config = dict(
    model='masked image model',
    method='mae',
    mask_ratio=0.75,
    encoder_mlp_ratio=4,
    beta1=0.9,
    shampoo_beta=0.99,
    eps=1e-08,
    batch_size=512,
    final_lr_fraction=0.01,
    warmup_steps=410,
    weight_decay=0.2,
)
Rows from block 5 of the encoder of a small masked image model, named by matrix and row number. Rows with one number belong to one neuron. Each number is 128 + 24 x the weight over its row's rms, rounded and kept within 0 to 255. All counts start at 0.
After each neuron's rows are labels from the 100 images, of 14848, where the neuron reaches its highest value: "strongest on" is what is common among them. Only what is clearly more common there than usual is listed. The data: photos with spoken descriptions (Open Images, Localized Narratives). In brackets: how many of the 100.
# fc1: MLP up (encoder.blocks.5.mlp.fc1.weight, 1536x384), inputs 96-191
# fc2: MLP down (encoder.blocks.5.mlp.fc2.weight, 384x1536, transposed), outputs 96-191

fc1.143 [144 148 166 175 135 143 131 104 134  90 146 126 124 123 112  99 129 142 162 123 132 141 102 163 117 120 145 123 116 135 114 115 130 168  94 129 128 164 130 133 128 148 176 118 129 125 141 115 104 114 127 124 125 147  93 137 133 129 163 129 145 139 152 123 110 144 140 132 125 143 163 103 137 131  99 141 126 101 108 169 100 165 126  94 119 147 134 124 134 150 128 119 118 136 119 103]
fc2.143 [169 107 109 115 111 125 143 134 141 165 116  89 111 111 115 101 171 100 114 107  97 134 145 128 121 102 128 129 136 143 116 144 111 137 135  75 146 163  92 106 132 163 142 116 117 190 145 129 148 140 124 117 118 161 139 151 106 142 157 133  97 151 131 166 150 135 115  93 133 136 127 132 162 134 104 121 119 128 145 152 136  91 103 147 190  91 120 121 100 105  97 124 109 141 110  87]
strongest on: text has "road" (28)

fc1.369 [117 141 145 135 133  95 145 114 116 126 145 161 150 121 122 149 159 136 149 128 101 109 129 118 152 152 133 121  93 142 131 134  95 116 148 112 128 152 190 165 151 125 127 144 168 137 100 111 149 146 122 121 129  99 149  84 101 117 117 128 128 130 143  99 134 125 133 112  79 123 139 124 178 114 134  99 145  87 162 120 113 112 160 139 147 121 182 148  95 122 158 102  96 174 140 148]
fc2.369 [145 104 121 165 142 160 114 125 149 127 133 112 138 133 142  47 118  83 138 145 133 147  98 147 136 140  81 124 148 155  96 144 142 116 136 113 112 123 134 135 134 114 147  98 136 142 115 136 109 131 124 176 151 132 147 169 142 112  82 138 105 105 111  70 107 135 118 121 170 114 101 122 119 117 163 132  94 157 107 107  99 124 172 150  98 144  94 112 171 159  83 133 160  90 154 122]
strongest on: text has "wall" (41)

fc1.88 [113 172  99 176 140 129 123 176  92 163 183 137 112 109 119 129 140  86 100  87  80 127 140 129 119 117  74 123 136 129 125 175 104 140 117 123 202 140 177 133 164 146 167 121 105 133 120 158 119 129 141 141 143 135 149 128 125  64 136 148 107 151 109 126 144 156  96 168 136  92 125 138 122 128 119 147 118 136 152 149 105  90 148  99  98  84  90 172 112 125 135 156 121  88 137 170]
fc2.88 [131 113 168 109 110 157 174  93 156  80 143 109 142 110 115 155 150 154 160 133 167 101 141 142 151 127 127 141  90  94 146 102 159 115 155 133 105 159  89 114  94 168 112 146 103 139 162 129 153 163 152 104 113 115 108 134 134 151 137 127 111 123 152  84 131 118 151 120 124 169 151 122 107 130 160 114 121  94  99 128 145 151 117 145 141 171 152 113 154 138 141 134  94 143 106 140]
strongest on: text has "grass" (32); text has "plants" (25)

fc1.607 [175 140 129 137 126 182  65 143 126  89 113 125 104 133 106 101  81 141 120 155 159 109 113 174 121 113  95 128 157 100 152 139 151 152 127 139 139 120  94 144 123 131 145  93  87  75 105 157 130 149 109 134 115 109 128 103 149 132  98 126 105 111 125 126 119 117 119 128 119 143 130 172 105 109  88 138 149 120 144 147 110 118 122 131 146  82  90 139 135 140 185  91  83 130 131 109]
fc2.607 [119  98  87  91  98 136 174 145 118 161 130 121 163 109 124  95 103 114 125 123 107 112 139 101 130 165 135 132 110 129 117 120 113 149 132 140  95 121 154 129 135 151 121 153 138 122 159 112 104 119 131  92  92 127 140 148 144 109 153 141 145 121 112 118 110 124 139  94 146 113 149  89 149 163 160 149 138 127 137  69 105 138 146 148 154 101 155 147 162 103 137 135 154 137 117 146]
strongest on: text has "man" (30)

fc1.695 [ 91 163 134 152 110 168  96 167  96 104 161 175 124  85 109 119 119 114 174 133 149 130 128 150 139 127 162 106 127 146 131 120 142 170 152 114 116 144 163 139 131 107 135 138 160 122 126 111 169 131 142 137  86 137  75 131 145 112 158 123 133  94 175 128 162 175  97 147 121 153 154 169 132  92 106 183 109 117 128 155 116 110  91 116 160 104  89 113 117 143 117 161 120  91 107 113]
fc2.695 [107 104 139 158 123 133 119 121 107 126 130 113 170  98  93 105 114  71 122 142 115 139 119 123 104 138 113 140 103 166 175 107 133 101 138 150 161 135 170 107 118 129 165  93  88 134 119 111 133 129 163 113 145 119 123 128 152 146 122  73  82 108 112 154  93 123 140 109  87 122 114 136 150 161 178  99 123 112 128 112 165 137 101 123  95  97 154 114 150 115 139 167 132 119 174 102]
strongest on: text has "woman" (25)

fc1.290 [120 143 130  61 119 108 109 123 126  98 118 134 141 139 157  89 143 160 150  93 150 146 154 134 181 172 108  85 149 136 128 144 131 117 133 102 141 104 166 153 105  89 127 126 119 119 121 118 155  83 121 142 109 118  58 158 145 112 108 120 136 131 154 112 129 143 134 145 156 142 116 138 103 117  96 131 132 156 112 133 154 146 117 101 183 137 107 105 156 132 132 142 127 151 127 154]
fc2.290 [ 85 118 145 124 112 143 109 111 152 135 152 127 119  94 125 165 142  91 125 164 134 113  83  99  89 112 118 128 106 112  94 108 146 120 106 145  89 138 115 106 119  75 156 123  89 137 129 101 113  90  94 129 168 124 153 102 113 119 119 162 139 107 137 117 114 105 103 162 125 115 134 120 118 129 104 121 120 129 133 140 151 115 121 114 115 109 103  97 108 104 158 134 144 138 105 102]
strongest on: text has "wall" (41)

fc1.446 [154 141 106 102 138  89 136 187 119 124 134 112 195 134  76 106 132 124 103  93 112 177  92 122 124 118 150 174 121 142 135 112 144 121 138 143 121 157 135 145 135 153  91 144 154 135  99 153 137 106 163 131 103 153 113 144 133 115  92 120 144 153 130  93 118 103 116 133 134 122 129  66 162 103 146 129 110 126 163 125  89 144  89 146  81 153  99 144 148 161 116 107 140 155 163 137]
fc2.446 [114 135 147 154 115 111 110 115 145 123 183 130 119 122 235 118 132 132 155 136 119 112 127 116 167 127 108 112 141 133 109 150 111 123  93 136 139 131 155  91 127  93 173 111 108  93 113 112  87 116 135 125 136 151 184 125 124 157 149 117 117  85 111 124 140 113 100 172 134 115 143 165  91 115 110 121 115 140 101 114 175  87 151 139  95 114 104 125 120  95 138 140 130 108 105 142]
strongest on: text has "wall" (45)

fc1.339 [127  89 117 112 111 113 147 107  94 152 149 115 114 119 135 171 123 105 130 154  98 146 124 139 161 138 146 145  96  88  95 153  87 131 112 142 127 147  98 130 129 147 130 129 112 119 112 120 120 172 176 141 134 101  87 161 134 120 139 141 134 148 107 118  68 121 112 142 112 120 122 164 126 128 116 135 155 108 139 138 143 109 173 118 107 116  79 103 100  89 130 128  80 117 146 108]
fc2.339 [118 110  93  52 113 115 132 111 140 103 146 108 131 119 160 131 104 134 150 147 116 118 148 106 123 125 127 111 133 145 116 120 150 144 130 129 135  95 141 126 137 162 159 147 144 135 177 157 122 145 152  67 142 158 136  92 133 144 101 147 108 108 155 144 187 139 114 134 122 151 162 118 125 111 121 107 106 117 114 132 134 132 113 175 181 139 166 131 153 131 132 113  90 172  91 126]
strongest on: text has "grass" (30); text has "ground" (28)

fc1.76 [ 89 128 122 157 157 133 158 168 112 147 173  84 142 113 120 147 127 153 147 127 131 156  92 134 106 129 131 106 126 129 121 169 141 125 122  99 150 122 118 170 137 127 129 142 127  98  91 107 122 163 177  96 166 134 107 119 139 148 145  88 137 138 107 105 133 123 149 121 129  98 182 124 111 143 158  89  91 145  98 104 157  93 165 158 144 126 106  90 127 137 160  99 160 131 145 142]
fc2.76 [158 145 114 116 153 124 154 139 106 140 114 135 107 174 147 122 130 133 121 104 147 128 114 129 139 144 147 161 147 158 151 116 160 134 139 100 122 171 128 114 130 114 139 116  95 155 159 148 135 115 154 165 115 153 123 129 138 121 141 118 109 153 122 130 131 130 108 160 123 114 121 152  76 100 142 168 146  94 143 114 159 117  98 118 106 140 161 114 118  89 117  86 151 153 166  97]
strongest on: text has "table" (30)

fc1.538 [130 137 172 161 101 119 160 139 134 105 173  63 125 130 127 103 161 109 135 128 159 114 116 118 101 119 133 155 104 127 153 161 129 118 107 158 132 112 144 162 105 151 117  87 100 142 117 157 148 116 185 130 132 136 136 137 113 161 128 107 120 118 121 145 149 117 126 149 108  79 120 135 130 108 155 135 105 103 127 123 134 122 138 102 118  86 164 148 115 116 105 120 144 146 117 115]
fc2.538 [131 142 131 116 138 105 141 152 101 119 136 122 152 124 117  98 136 128 124 138 143 120  87 111 166 131 137 139 137 122 109  77 127 134  98  74 131 116 120 117 117  98 142 136 118 154 120 113 121 165 126 155 142 120 140 142 112 111 127 135 103 105 152 108 149 108 139 129 136 130  94 119 165 142 123 117 114 142 138 124 109 107  99 105 141 155 107 150 162 130 151 161 118 116 102 118]
strongest on: text has "sky" (53); text has "buildings" (29)

fc1.138 [165 152 117 165 137 113 164 129 148 155 120 141 121  87 138 186 152 139 126 119 137 113 161 103 120 145 186 187 126 118 102 113  97  92 137 163  96 126 150 114 144 143 104 125 149 138 119 126 127 105 129 122 155  98 146  89  82 138 110 118 105 165 114 153 115 111 134 116  90 131 112 120 184  81 148 124  99 112 144 103 152 113 134 119 120 118 183 114 142 145 138 119 143 127 153 126]
fc2.138 [139 176 169 132 132 102  77 138 113 140 126  97 159 144 170  47 144 123 114 118 110 158 119 105 113 137 111  93 151 139 108  82 153 143 119 113 128 136 145 145 136 103 165 132 142 135 104 105 148 147 157 160 127 165 139 155 163 129 127 170 153  70 172 103 173 113 123 140 175  87 131 146 114 145 146 121 136 160 126 114 113 126 108 120 142 139  86 138  97 120 109 137 141 110 110 148]
strongest on: text has "trees" (89); text has "sky" (60); text has "grass" (38); text has "road" (28)

fc1.49 [113 139 142 128  84 129 122 118 132 113 132 121 118 117 155 137 127 128 123 138 158 175 144 154  91 159 165 170 153 195 121 123 175 128  94 157  82 117 171 106 116 114 108 167  94 104 124 104  79 112 102 134 145 108 144 142 169 112 111 169 131 138 126 128 165 120 127 116 120 162 115 169 106 145 143 123 104 160 127 115 151 147 146 156 167 100 156 160 137 118 114 148 108 148 146 155]
fc2.49 [131 111 109  82 150 149  91 145 163 119 141 168 148 170 139 128 110 113 135 146 129 105 118 128 130 111 105 148 129 104 120  93 166  94 139 130 122 116 119 156  96 162 120 101 144 120 126 118 148 161 139 139 146  99  92 130 121 158 175 109 138 129  73  96  89 144 100 144 121 115 132 112 132 115 146 133 138 100 104 110 164 101 103 114 137 151  51 152 128 127 133 100 102 114 113 110]
strongest on: text has "sitting" (33)

fc1.683 [197  73 147 111  98 174 165 172 161 161 129 147 144 143 145 145 105 132 138 143 107 129 116 132 126 111 119 126 132 126 169 152 103 150 163 129 180  70 118 133 163 141 120 115 104 167 111 119 108 111 157 109 142  87 140 104 148 138 131 131 102 149 126 123 159 153 117 132 174  95 179 146 145 167 131  71 128 107 125 112 110 175 119 118 144 128  82 139 133 106  95 142 124 128 151 130]
fc2.683 [125 149 162  93 113 126 127 114 128 119 137 126 135 105 121 123 142 153 113 161 128 154 121 155 156 141 100 153 100 112 160 135 171 105 115 108 106 140 134 165  96  98 138 151 128 115 112 120 127 142 175 170 121 120 140 139 131  92 133 128 134 115 122 109 120 134 155  94 131 142 123 143 106 113 114 186 121 182 171 143 108 102 162 126  89 140 146 126 105 133 123 110 111 130 108 139]
strongest on: text has "sky" (83); text has "trees" (70); text has "road" (25)

fc1.514 [132 134 142 150 136  95 175 122 115  98 130 134 143 130 126 132 148 119 124 127  79 120 117  71 169  88 162 136 100 107  89  93  92 155 144 163 129 139 106 116 124 142 128 140 123 135 110 121  90 131 109 130 137 120 103 130 135 150 132 151 158 112 144 127 125 137 126 110 139 122 170 125 126 128 112  98 162 105 117 129 104 111 102 147 120 146 146 165  99 153 156 147 116 133 143 110]
fc2.514 [125 132  91 109 133 111 131  91 141  89 113 127 119 132 129 144  95 123 137 132 102 100 122 129 119 120  90 109 121 176 150 118 141 113 139 122 133 108 112 128 108 138 137 123 110 153 182 144 113 146 187  60 167 158 141 147 110 126 143 100  87 125 197 173 146 139 105 128 138 168 101 136 124 107 143 120 104 142 141 121 146  86 126 119 179 124 130 105 137 113 139 148 174 130 118 150]
strongest on: text has "grass" (53); text has "ground" (29)

fc1.474 [117 105 136 151 116 113 116 142 170 144 143 166 122  94 130 191 163 148 127 155 103 153 143 113 139 162 142 143 136 142 119 130 148 115 161 155 120 101 154  87 109 162 174 142 115 119 136 122 130 137  95  53 146 141 124 138 132 148 139 151 139 118 140 140 141 142 115 176 113 171 140 119 139  96  90 175 139 156 142 115 157 107 110  95 103 122 129 117 132 158 124 120 140 146 177 121]
fc2.474 [133 133 146 105 152 169 135 160 150 172 167  95 102 139 159 116 119 115 144 119 136 162 115 136 128  91 129 158 126  88 114 118 124 134 139 139 129 102 113 127 158 107 105 117 112 120 126 161 168 148 160  98  79 120  93 129 136 170 152  82 113 132 133  77  84 137 152 114 100 112 107 135 126 137 138 105 136 102 101 164 128 138 130 133 118 163 112 163 134  89 148 126  79 113 125 110]
strongest on: text has "text" (34)

fc1.487 [126 120 154 104 163 158 136 118 119 153 161 128 161 126 140 149 130 135 124 136 151  83 135 172 110 118 124 133 116 164 143 115 159 147 132 106 128 143 123 101 163 140 145 112 113 110 122 167 131 160 120 132 176 114  94 132 136 114 157 112 125 110 150 158 134 176 106 142 115 126 110 114 120 110 142  79 125 104  82 116 123 105 112 102 103 129 128  80 109 131 134 104 132 131 110 132]
fc2.487 [116 113 147 157 144 122 150 103 143 178  88 138  94 128 150  91 180 122 156 149 142 127  96  82 113 133 138 140 117 103 132 109 140 128 120 109 126 113 165 181 102 151 142 130 139 133 135 112 160  96 134 186  98 133 137 131 145 149  92 145 107 118 113 115 119  96 116  93 172 139 122 125 154  98 132 144 145 131 145 114 145 119 126 178 129 145 128 115 133 107 142 114 111 123 151 104]
strongest on: text has "text" (29)

fc1.210 [141 172 135 121 124 121 101 124 139 164 132 127 174 101 138 116 121 126 151 106 123 114 105 114 100 148 106  98 148 145  79 127 129 122 158 131 131 103 108 116 151 180 122 146 141 138 100 130 123 152 140  82 159 119 165 159 132 138 127 208 154 139 109 118 113 122 157 108 115  89 128 113 162 111 129 123 118 132 125 113 121  68 104  86 134 149 117 139 124 130 112 123  91 111 103 121]
fc2.210 [149 127 105  99 111 135 101 132  94 125 122 131 120 121 130  77 107 122 143  89 125 149 141 136 145 136 104 149 109  95 128 125 109 108  96 150 104 148 189 121 170 123 113 103 169 145 101 159  98 139 143 158 116 154 153 141 137 176 129 153 107 116 124 104 132 142 108  99 213 107 137 138 107 134 117  97 111 128 129 117 104 145 104 169 136 141 122 133 189 104 111 118 142 162 143 135]
strongest on: text has "trees" (71); text has "sky" (60); text has "grass" (30)

fc1.652 [125 120 135 125 137 140 174 175 155 121 100 102 125 140 112 126 121 130 105 130  73 135 176 103 126 109 171 130 131 143 155 110  99 104 157  87  83 127 130  79  93 163 149 150 132 143 147 128 170 164 110 134  89 121 145 103 128 155 100  65 121 103 107 176  92 145 143 116  88 118 147 113 164  81 142 115 134 117 141  97 151 112 150  77  92 132 132 159 135 125 144  65 127 141 153 144]
fc2.652 [117 161 198 145 114  83 119  99 118 171 145 108 113 121 164 110 133 151 109 117  92 190  98 106 121 201 154 130 153 155  98 131 178 135 134 137 149 132 169 167 157 104 153  84 153 146 140 135 120 122 159 113 135 162 134 157  96 137 128 146 132 125 158 123 122 128 102 147 136  74 107 154 130 146 126 126 154 130 119 105 124  86 101 150 105 148 117 119 102 107 108 151 115 109 127 148]
strongest on: text has "grass" (31)

fc1.320 [150 185 148 135 158 107 115 140 111 149 127 131  80 165 139 122 124 144 143 121 121 106 164 138 140 119 103 180 141 139  99 151 153 126 117 118 126 156 136 153 175 110 136 154 110 141 126  99 116 143 152 136 108 127 127 116 124 118 119 127 141  98 167 122 142 136  96 118 174 129 119 149 124  87 118 156 157 154 140 132 114 142 110 120 128 108 112 111 145 135 115 111 155 123 108 133]
fc2.320 [ 85 116 142 145 149  91 159 122  95 101 143  94 171 138 108 119 164 132 103 131 118  93 122 117 132 135 114 136 126 129  90  99 141  92 131 121 131 165 155  91 144 154  88  90 105 115 169 127 129 115 113 115 111 154 133 122 138 119 122 148  93 139  91 115 140 115 125 123 137 143 135 140 145 155 125 181  74 159 100  98 161 112 136 144 111 115 120 166 132 154 145 106 119 140 109 150]
strongest on: text has "wearing" (31); text has "woman" (25)

fc1.755 [148 168 147 151 138 116 112 127 123 126 104 113 125 178 152 159 172 135 140 141 129 184 153 156 136 152 151 154 177  84 153 151 122 113 146 133 132 134 161  99 114 116 115 138 137 100 130 117 151 102 112 118  84  91  94 114 127 135 133  87 149 123 133 166 130 131 146 136 122 142 109 150 120 125 130 163 119 141 154 124 145 155  93 103 130 149 147  96 161 133 135 101 116 142 142 141]
fc2.755 [144 136 148 109 144 185 121 138 194 136 139 139  90 124 165 137 106 104 113 134 113 138 135 112 142 125 104 180 112 148 126 121 135 135 109 168 148  93 110 148 133 106 108  88 101 143 109 112 129 131 149 107  95 178 117 124 150 144 126 138 136 123 150  65 154 134  86 129 120 134 117 121 115 156 108 113  79 157  69 120 127 111 108 144 140 117 139 128 111 109 109 119 170 132 128 145]
strongest on: text has "food" (46); text has "plate" (38); text has "white" (28)

fc1.622 [129 122  78 129 117 121 150 130 128 113 107 132 150 148 181 110 127 108 112 101 131 144 148 110 138 112  61 128 127 142 114 123 129 106 102  80 135 160 127 111 130 159 155 128 111 154 112 154 151 114 103 117 108 125  86 160 176 141 129 120 130 118 137 158 127 102  99 159  86 125 146 122  66 146 143  64 166 118 140  77 116 154 132 130 122 138 116 118 121 147 121 126 115 150 166  94]
fc2.622 [146 106 112  91 105 152 114 133 142 151 169 131 178 111 128 177 126 107 135 136 124 121  89 123 115 131 191 100 143 105 109 101 136 146 151 133  94 125  90 139 141 137 158 128 116 130 206 118 105 121 135 131 121 169 162 110 128 124 113 122 121  88 123 168 111 144 145 126 126 130 114 128 138 135 128 165 102 117 104 155 134 134 132 143 104 138 119 177 114 126 148 141 122  94 139 133]
strongest on: text has "road" (25)

fc1.182 [ 74 158 129 144 116 119 142 159 125  95 151 151 151 137 117 145 103 115 110 133 126 109  85 110 158  80 120 114 113 113 137 119 129 125 129 144 149 134 135 111 156 125 126 157 101 143 134 140 106 139 101 118 166 127  64 123 153  97 110 146 116 138 113 106 187 132 176 128 118 155 142 112 102 134 130 116 135 185 130 150 131 155 154 142 167 123  89  92 113 163 102 138  92 134 152 147]
fc2.182 [126  77 104 121  95 102 115 121 100 111 136 154 125 128  94 137 125 129 127 129 117 143 100 142 157 143 103 104 117 119 117 110 126 115 139 104 129 154 117 137  82  67 141 153 102 107 148 125 180 115 141  36 120 146 140  87 110 127 171  94 122  60 116 157 132 109 128  95 158 116 173 132 107 149  88 139  92 120 138  89 138 111 105 121 140 128 146 117 149 127 125 112 116 146 126 125]
strongest on: text has "road" (30)

fc1.321 [139 118 140 143 151 199 104 110 128 151 144 128 101 110 122 134  78 152 105 112 132 139 120 119 156 109 134 137 125 165 133 118 112 129 118 111 163  94 131 159 117 110 136  99 121 129 153 146 142 148 129 153 142 133 102  97 136 130 111 112 112 150 125 132 117 106 134 121 141 105 140 112 108  85  89 151 112 113 157 131 105 146 123 151 125  87  81 132 113 161 137 133 122 156 150 102]
fc2.321 [120 151 105 119 100 120 122 117 144 130 137 113 106 123 121 147 152  78 142 128  95 123 111 147 144 134 144 128 139 111 107 143 158 118 128 131 115 104 152 133 139 173 108 145 121 139 162 167 125 149 153 117  93 107 117 117 129 135 131 126 130 126 145 138 140  99 109 130 122 125 129 112  76 147 131 127 131 149  80 104 123 154 133 120 135 160 126 118 142 102 128 151 138 127 113 160]
strongest on: text has "text" (28)

fc1.426 [ 99 101 108 134 123 187 136 125 146 152 140 145 135 126 166  99 130 125 115 177 121 144 111 104 125 127 125 170 108 108 120 117 130 136 111 204 100 135 101 170 128 122 166 142 121  79 106  74 176 113 128 135 160 156 105 128 169 107 143 106 149 121 143 124 149 112 130 159  98 142 142 110  84 150 105 136  98 119 155 145 105 132  77 136 140  87 154 100 139 127 137 140 148 158 132 121]
fc2.426 [159 134 137  97 159 148 103 108 118 101 150  82 167 143 135 155 162 129 135 108 136 117 150 112 121  96 147 137 118 126 109 127 132 136 180 117 125 145 149 132 112 155 101 132 144 168 159 138 122 148 122 143 120 138 125 157 111 121 163 116 118 119 127 138 124 142 138 109 133  85 124 135 103 112 147 136 156 145 127 115 132 103 157 113 165 148 142 156 134 134 144 113 146 146 134 156]
strongest on: text has "woman" (29)

fc1.149 [164 120 134 139 129 137 150 154 188 132 142 151 139 125 124 151 113 118 153 137 151 116 110 117 133 122  98 125 142 165 111 104 107 117 129 149 124  90 145  61 125 124 120 157 115 120 103 121 133 136 142 139 130 123 127 152 167 125 150 164 150 154  81 102  91 151  80 171  87 129  91 108 106 110 153 138  86 131 126  96 110 127 141 139 106 162 155 100 152 115 117 105 144 122 167  97]
fc2.149 [125 129 154  93 126 127 116  91  87  96 176  96 148 154 178 150 145  98 128 107 103 135 132 141 112 165  96 139  97 103 116 128 162 135 155 102 150 150 152 158 146 126 114 142 116 123 139 156  98 145 114  93  84 183 186 134 112 122 164  95  95 101 148 116 149 128 132 141 161 112 130 164 111 117 101  98 149 113 112 161 136 133 137 157 132 126  82 141 104  82 166 151 162  98  95 127]
strongest on: text has "sky" (54); text has "buildings" (27)

fc1.641 [148 173 100 100 147  87  98 147 159 143  95 123 134 117 118 126 152 111 197 111  99 115 151 146 119 106  72 126 137 149 165 126 116 118 132 131 137 113 147 109  94  96 139 173  94  81 140 137 121 142  93 113 147 154 165 132 137 113 137 124 134 134 154  94 142 123 110 133  89 120 141 136 170 117 146 115 110 135 143 109 142 132 113 101 134 101 147 132 124 138 141 126 136 134  98 119]
fc2.641 [109 118 130 149 124 102 126 115 127  90 142 165 139 154 123 116 114 159  93 164 168 153  95 158  88 160 105 120 105 126 136 147  87  93 150 103 133 107 127 116 127  89  65 117 161 126 100 129 142 121 117  97 120 107 102 164 159 143  98 170  79 153  81 103 145 123 143 128 170 138 128 141  94 103 111 140 100 112 154 117 148 163 119 138 151 143 109 109 142 147 114 141 145 132 134 139]
strongest on: text has "text" (32)

fc1.123 [110 177 142  80 181  97  60 106 122 129 159 103 164 103 119  78 131  90 144 152 140 169 134 143 155 144 161 140 120 133 152 146 138 129 144 132 125 112 124 134 111 128 186  90 131 124 133  95 129 133 137 140 126 158 158 150 107 121 122 130  88  94 139  69 131 140  98 137 119 204 132 165 147 102 118 133 128 102 145  86 115  55 125 123  84 138 152 160 123 110  94  98 121 107 126 134]
fc2.123 [ 91 135 140 136 140 126 191 123 146 129 129 121  68 127 122 134 125 138 170 131 143  77 122 129 128  85 117 150 107 135 148  79 135 124 119 136 116 153 137 146 132  86 120 144  87 114  92 135 128 153 140 130  75 114 110 118 138 171 135 106 140 162 154  85 152 121 106 129 144 106 149 106  95 106 139 128 144 153  94 150 140 178 144 156 161  92 121 134 160 150 133 115 123 161 102 152]
strongest on: text has "people" (56); text has "standing" (54)

fc1.524 [128 173 123 125 151 125 118 173 134 165 151  94 126 143 164 119 169 139 123 108 120  76  95 154 119 139  92 160 122 113 103 128 101 146  85 148 134 158 129 151 119 121 152 148 133 108 154 113 150 138 126 112 137 148 148 118  94 144 147 131 100 121  95 186 148 135 159 134 127 121 151 114 118 155 126 149  96 126 110 136 133 174 129 148 149 122 107 141 153 128 128 104 140 180 126  93]
fc2.524 [137 138 132 130 108 127 109 134 128 141 137 156 120  93 123  76 102 118 119 140 169 161 121 144 120 122 131 164  94 133 104 129 126  94 154 114 123  99  87 132 125  83 119 131 139 107 132  65 159 126 170 135 133 155 156 137 112 161 168 154 141 108 116 154 184 107  83 108 119 140 127 123 130 155 137 127 137 174 115 109 124  78 108 172 144 133 155 174 102 123 104 140  75 153 161 157]
strongest on: text has "road" (28)

fc1.545 [170 152 135 122 148 104 107 121 134 169 117 107 101 118 108 114 130 132 127 119 147 147 141  96 139 153 158 131 120  93 145 125 102 106  99 125 151 121 155  92  65 150 124 145 115 111 113 113 117 107 123 118  75 109 109 110 115 130 118  93 139 163  87 217 149 114 137 107 151 119  71 119  77 132 148 135 136 112 143 129 116 140  81 144 107 107 139 116 145 167 122 128 153 103 134  80]
fc2.545 [133 129 114 122  91 165 154 157 161 134 147 132 139 152 185 165 141 147 111 147 132 146 133  87 114 143 139 182  98 104 127 134 123 124 122 143 160  82 141 158 135 131 155 123 114 137 134 112 146 106 114 134 173 167 150 141 144 129 173 159 109 148 174 139 140 118 106 138 168 114 135 121 116 127 105 131 136 108 125 125 136 112 129 110 149 129 154 125 135 121 175 152 103 143 141 169]
strongest on: text has "food" (27)

fc1.698 [ 98 142 113 148 142 104 107 104 138 109 137 131 126 130 111 111 159 168 109 119 136 121 124 100 107  80 139 113  71 145 108 109  84 158  79 119 109 117 140 115  95  81 149  92  89 113 122 162 113 129 105 134 143 135 104 139 100 102 140 102 103 129 142 131 126 130  94 178 128 101 125 129 129 128 110  91 117  90 156 152 150 128 117 107 102 125 112 143 111 144 138 109 104 120 175 112]
fc2.698 [ 88 116 187 153 110 159 176 192 118 127  97 107 152 118 138 114 103 131 156 110 123 145 103 158 157 109 131 126  76 130 158 126 159 100 123 129 125 122 129 147 142 138 182 132 127 106 160  91 131 107 114 118 141 119 173 142 113 147 114 118 101 153  85 144 143 100  71  85 146 143 131  68 108 134 136 116 113  78 136 105 136 120 131 141 165 121 109 153 151 100 132 161 146 134 132 116]
strongest on: text has "wearing" (41); text has "man" (30)

fc1.479 [133 147 102 144 168 124 117  92  92  86 140 127 181 123 139 176 123 118 142  97 130 141 115 125 122 170 151 169 150 131  94 101 127  72  97 138 129 142  93 129 128 151 118 173 142 113 142 122 121  80 135 149 162 167 125 167 117 149 147 176  94 119  96 146 123 126  88 171 132 127 149 121 100 123 156 102 146 106 133 138  99 123 153 128  95 156 154 143 136 146 128 146  92 129 132 106]
fc2.479 [144  86 104 114  85 103 145 176 159 105 154 125  96 143 159 121 111  94 121 127  95 119 112 103 130 110 115 134 139 148 172  96 135 101 112 147  94  94 149 149 124 102 160 155  79 171 193 116  90 176 116  71 116 135 122  91 145 119 139 107  93 128 177 136 126  97 154 167 126 156 126 107 157 120  78  76  88 161 126 131 140 109 167 120 130 108 150 119 106 134 131 131 127 136 146 153]
strongest on: text has "grass" (54)

fc1.94 [138 154 184  95 171 139 137 105 107 106 115 128 162  96 112 134 130 146 135 154 130 125 168 140 102 137 127 142 133 156  95 162 123 134 146 135 162 134 134  92  92  87 167 124 102 110 166  84 121 124  75  94 107 109 125 127 101 140 136  91 124 113 188 114 124 120 100 132 142 192 115 163 126  85 110 143 108 119 135 130 180 103 133 115 127 132 127  99 110 102 135  92 141 134 148 153]
fc2.94 [151 129 128 181 169 154 121 168 144 138 143 116 135 113 119 122 141 138 125 130 124 113 120 113 170 127 100 158 123 110 154 123 105 122 111 131 133 132 135 115 137 135 121 111 115 102 138 129 184 137 137 143 116 176 114 144 178 138 156 110 131 137 130  90 165 117 108 110 106  77 116 116 132 111 146 116 123 194 114 107  84 110 119 166 126 101 144 143 123 154 143 134  95 157 141 152]
strongest on: text has "text" (39)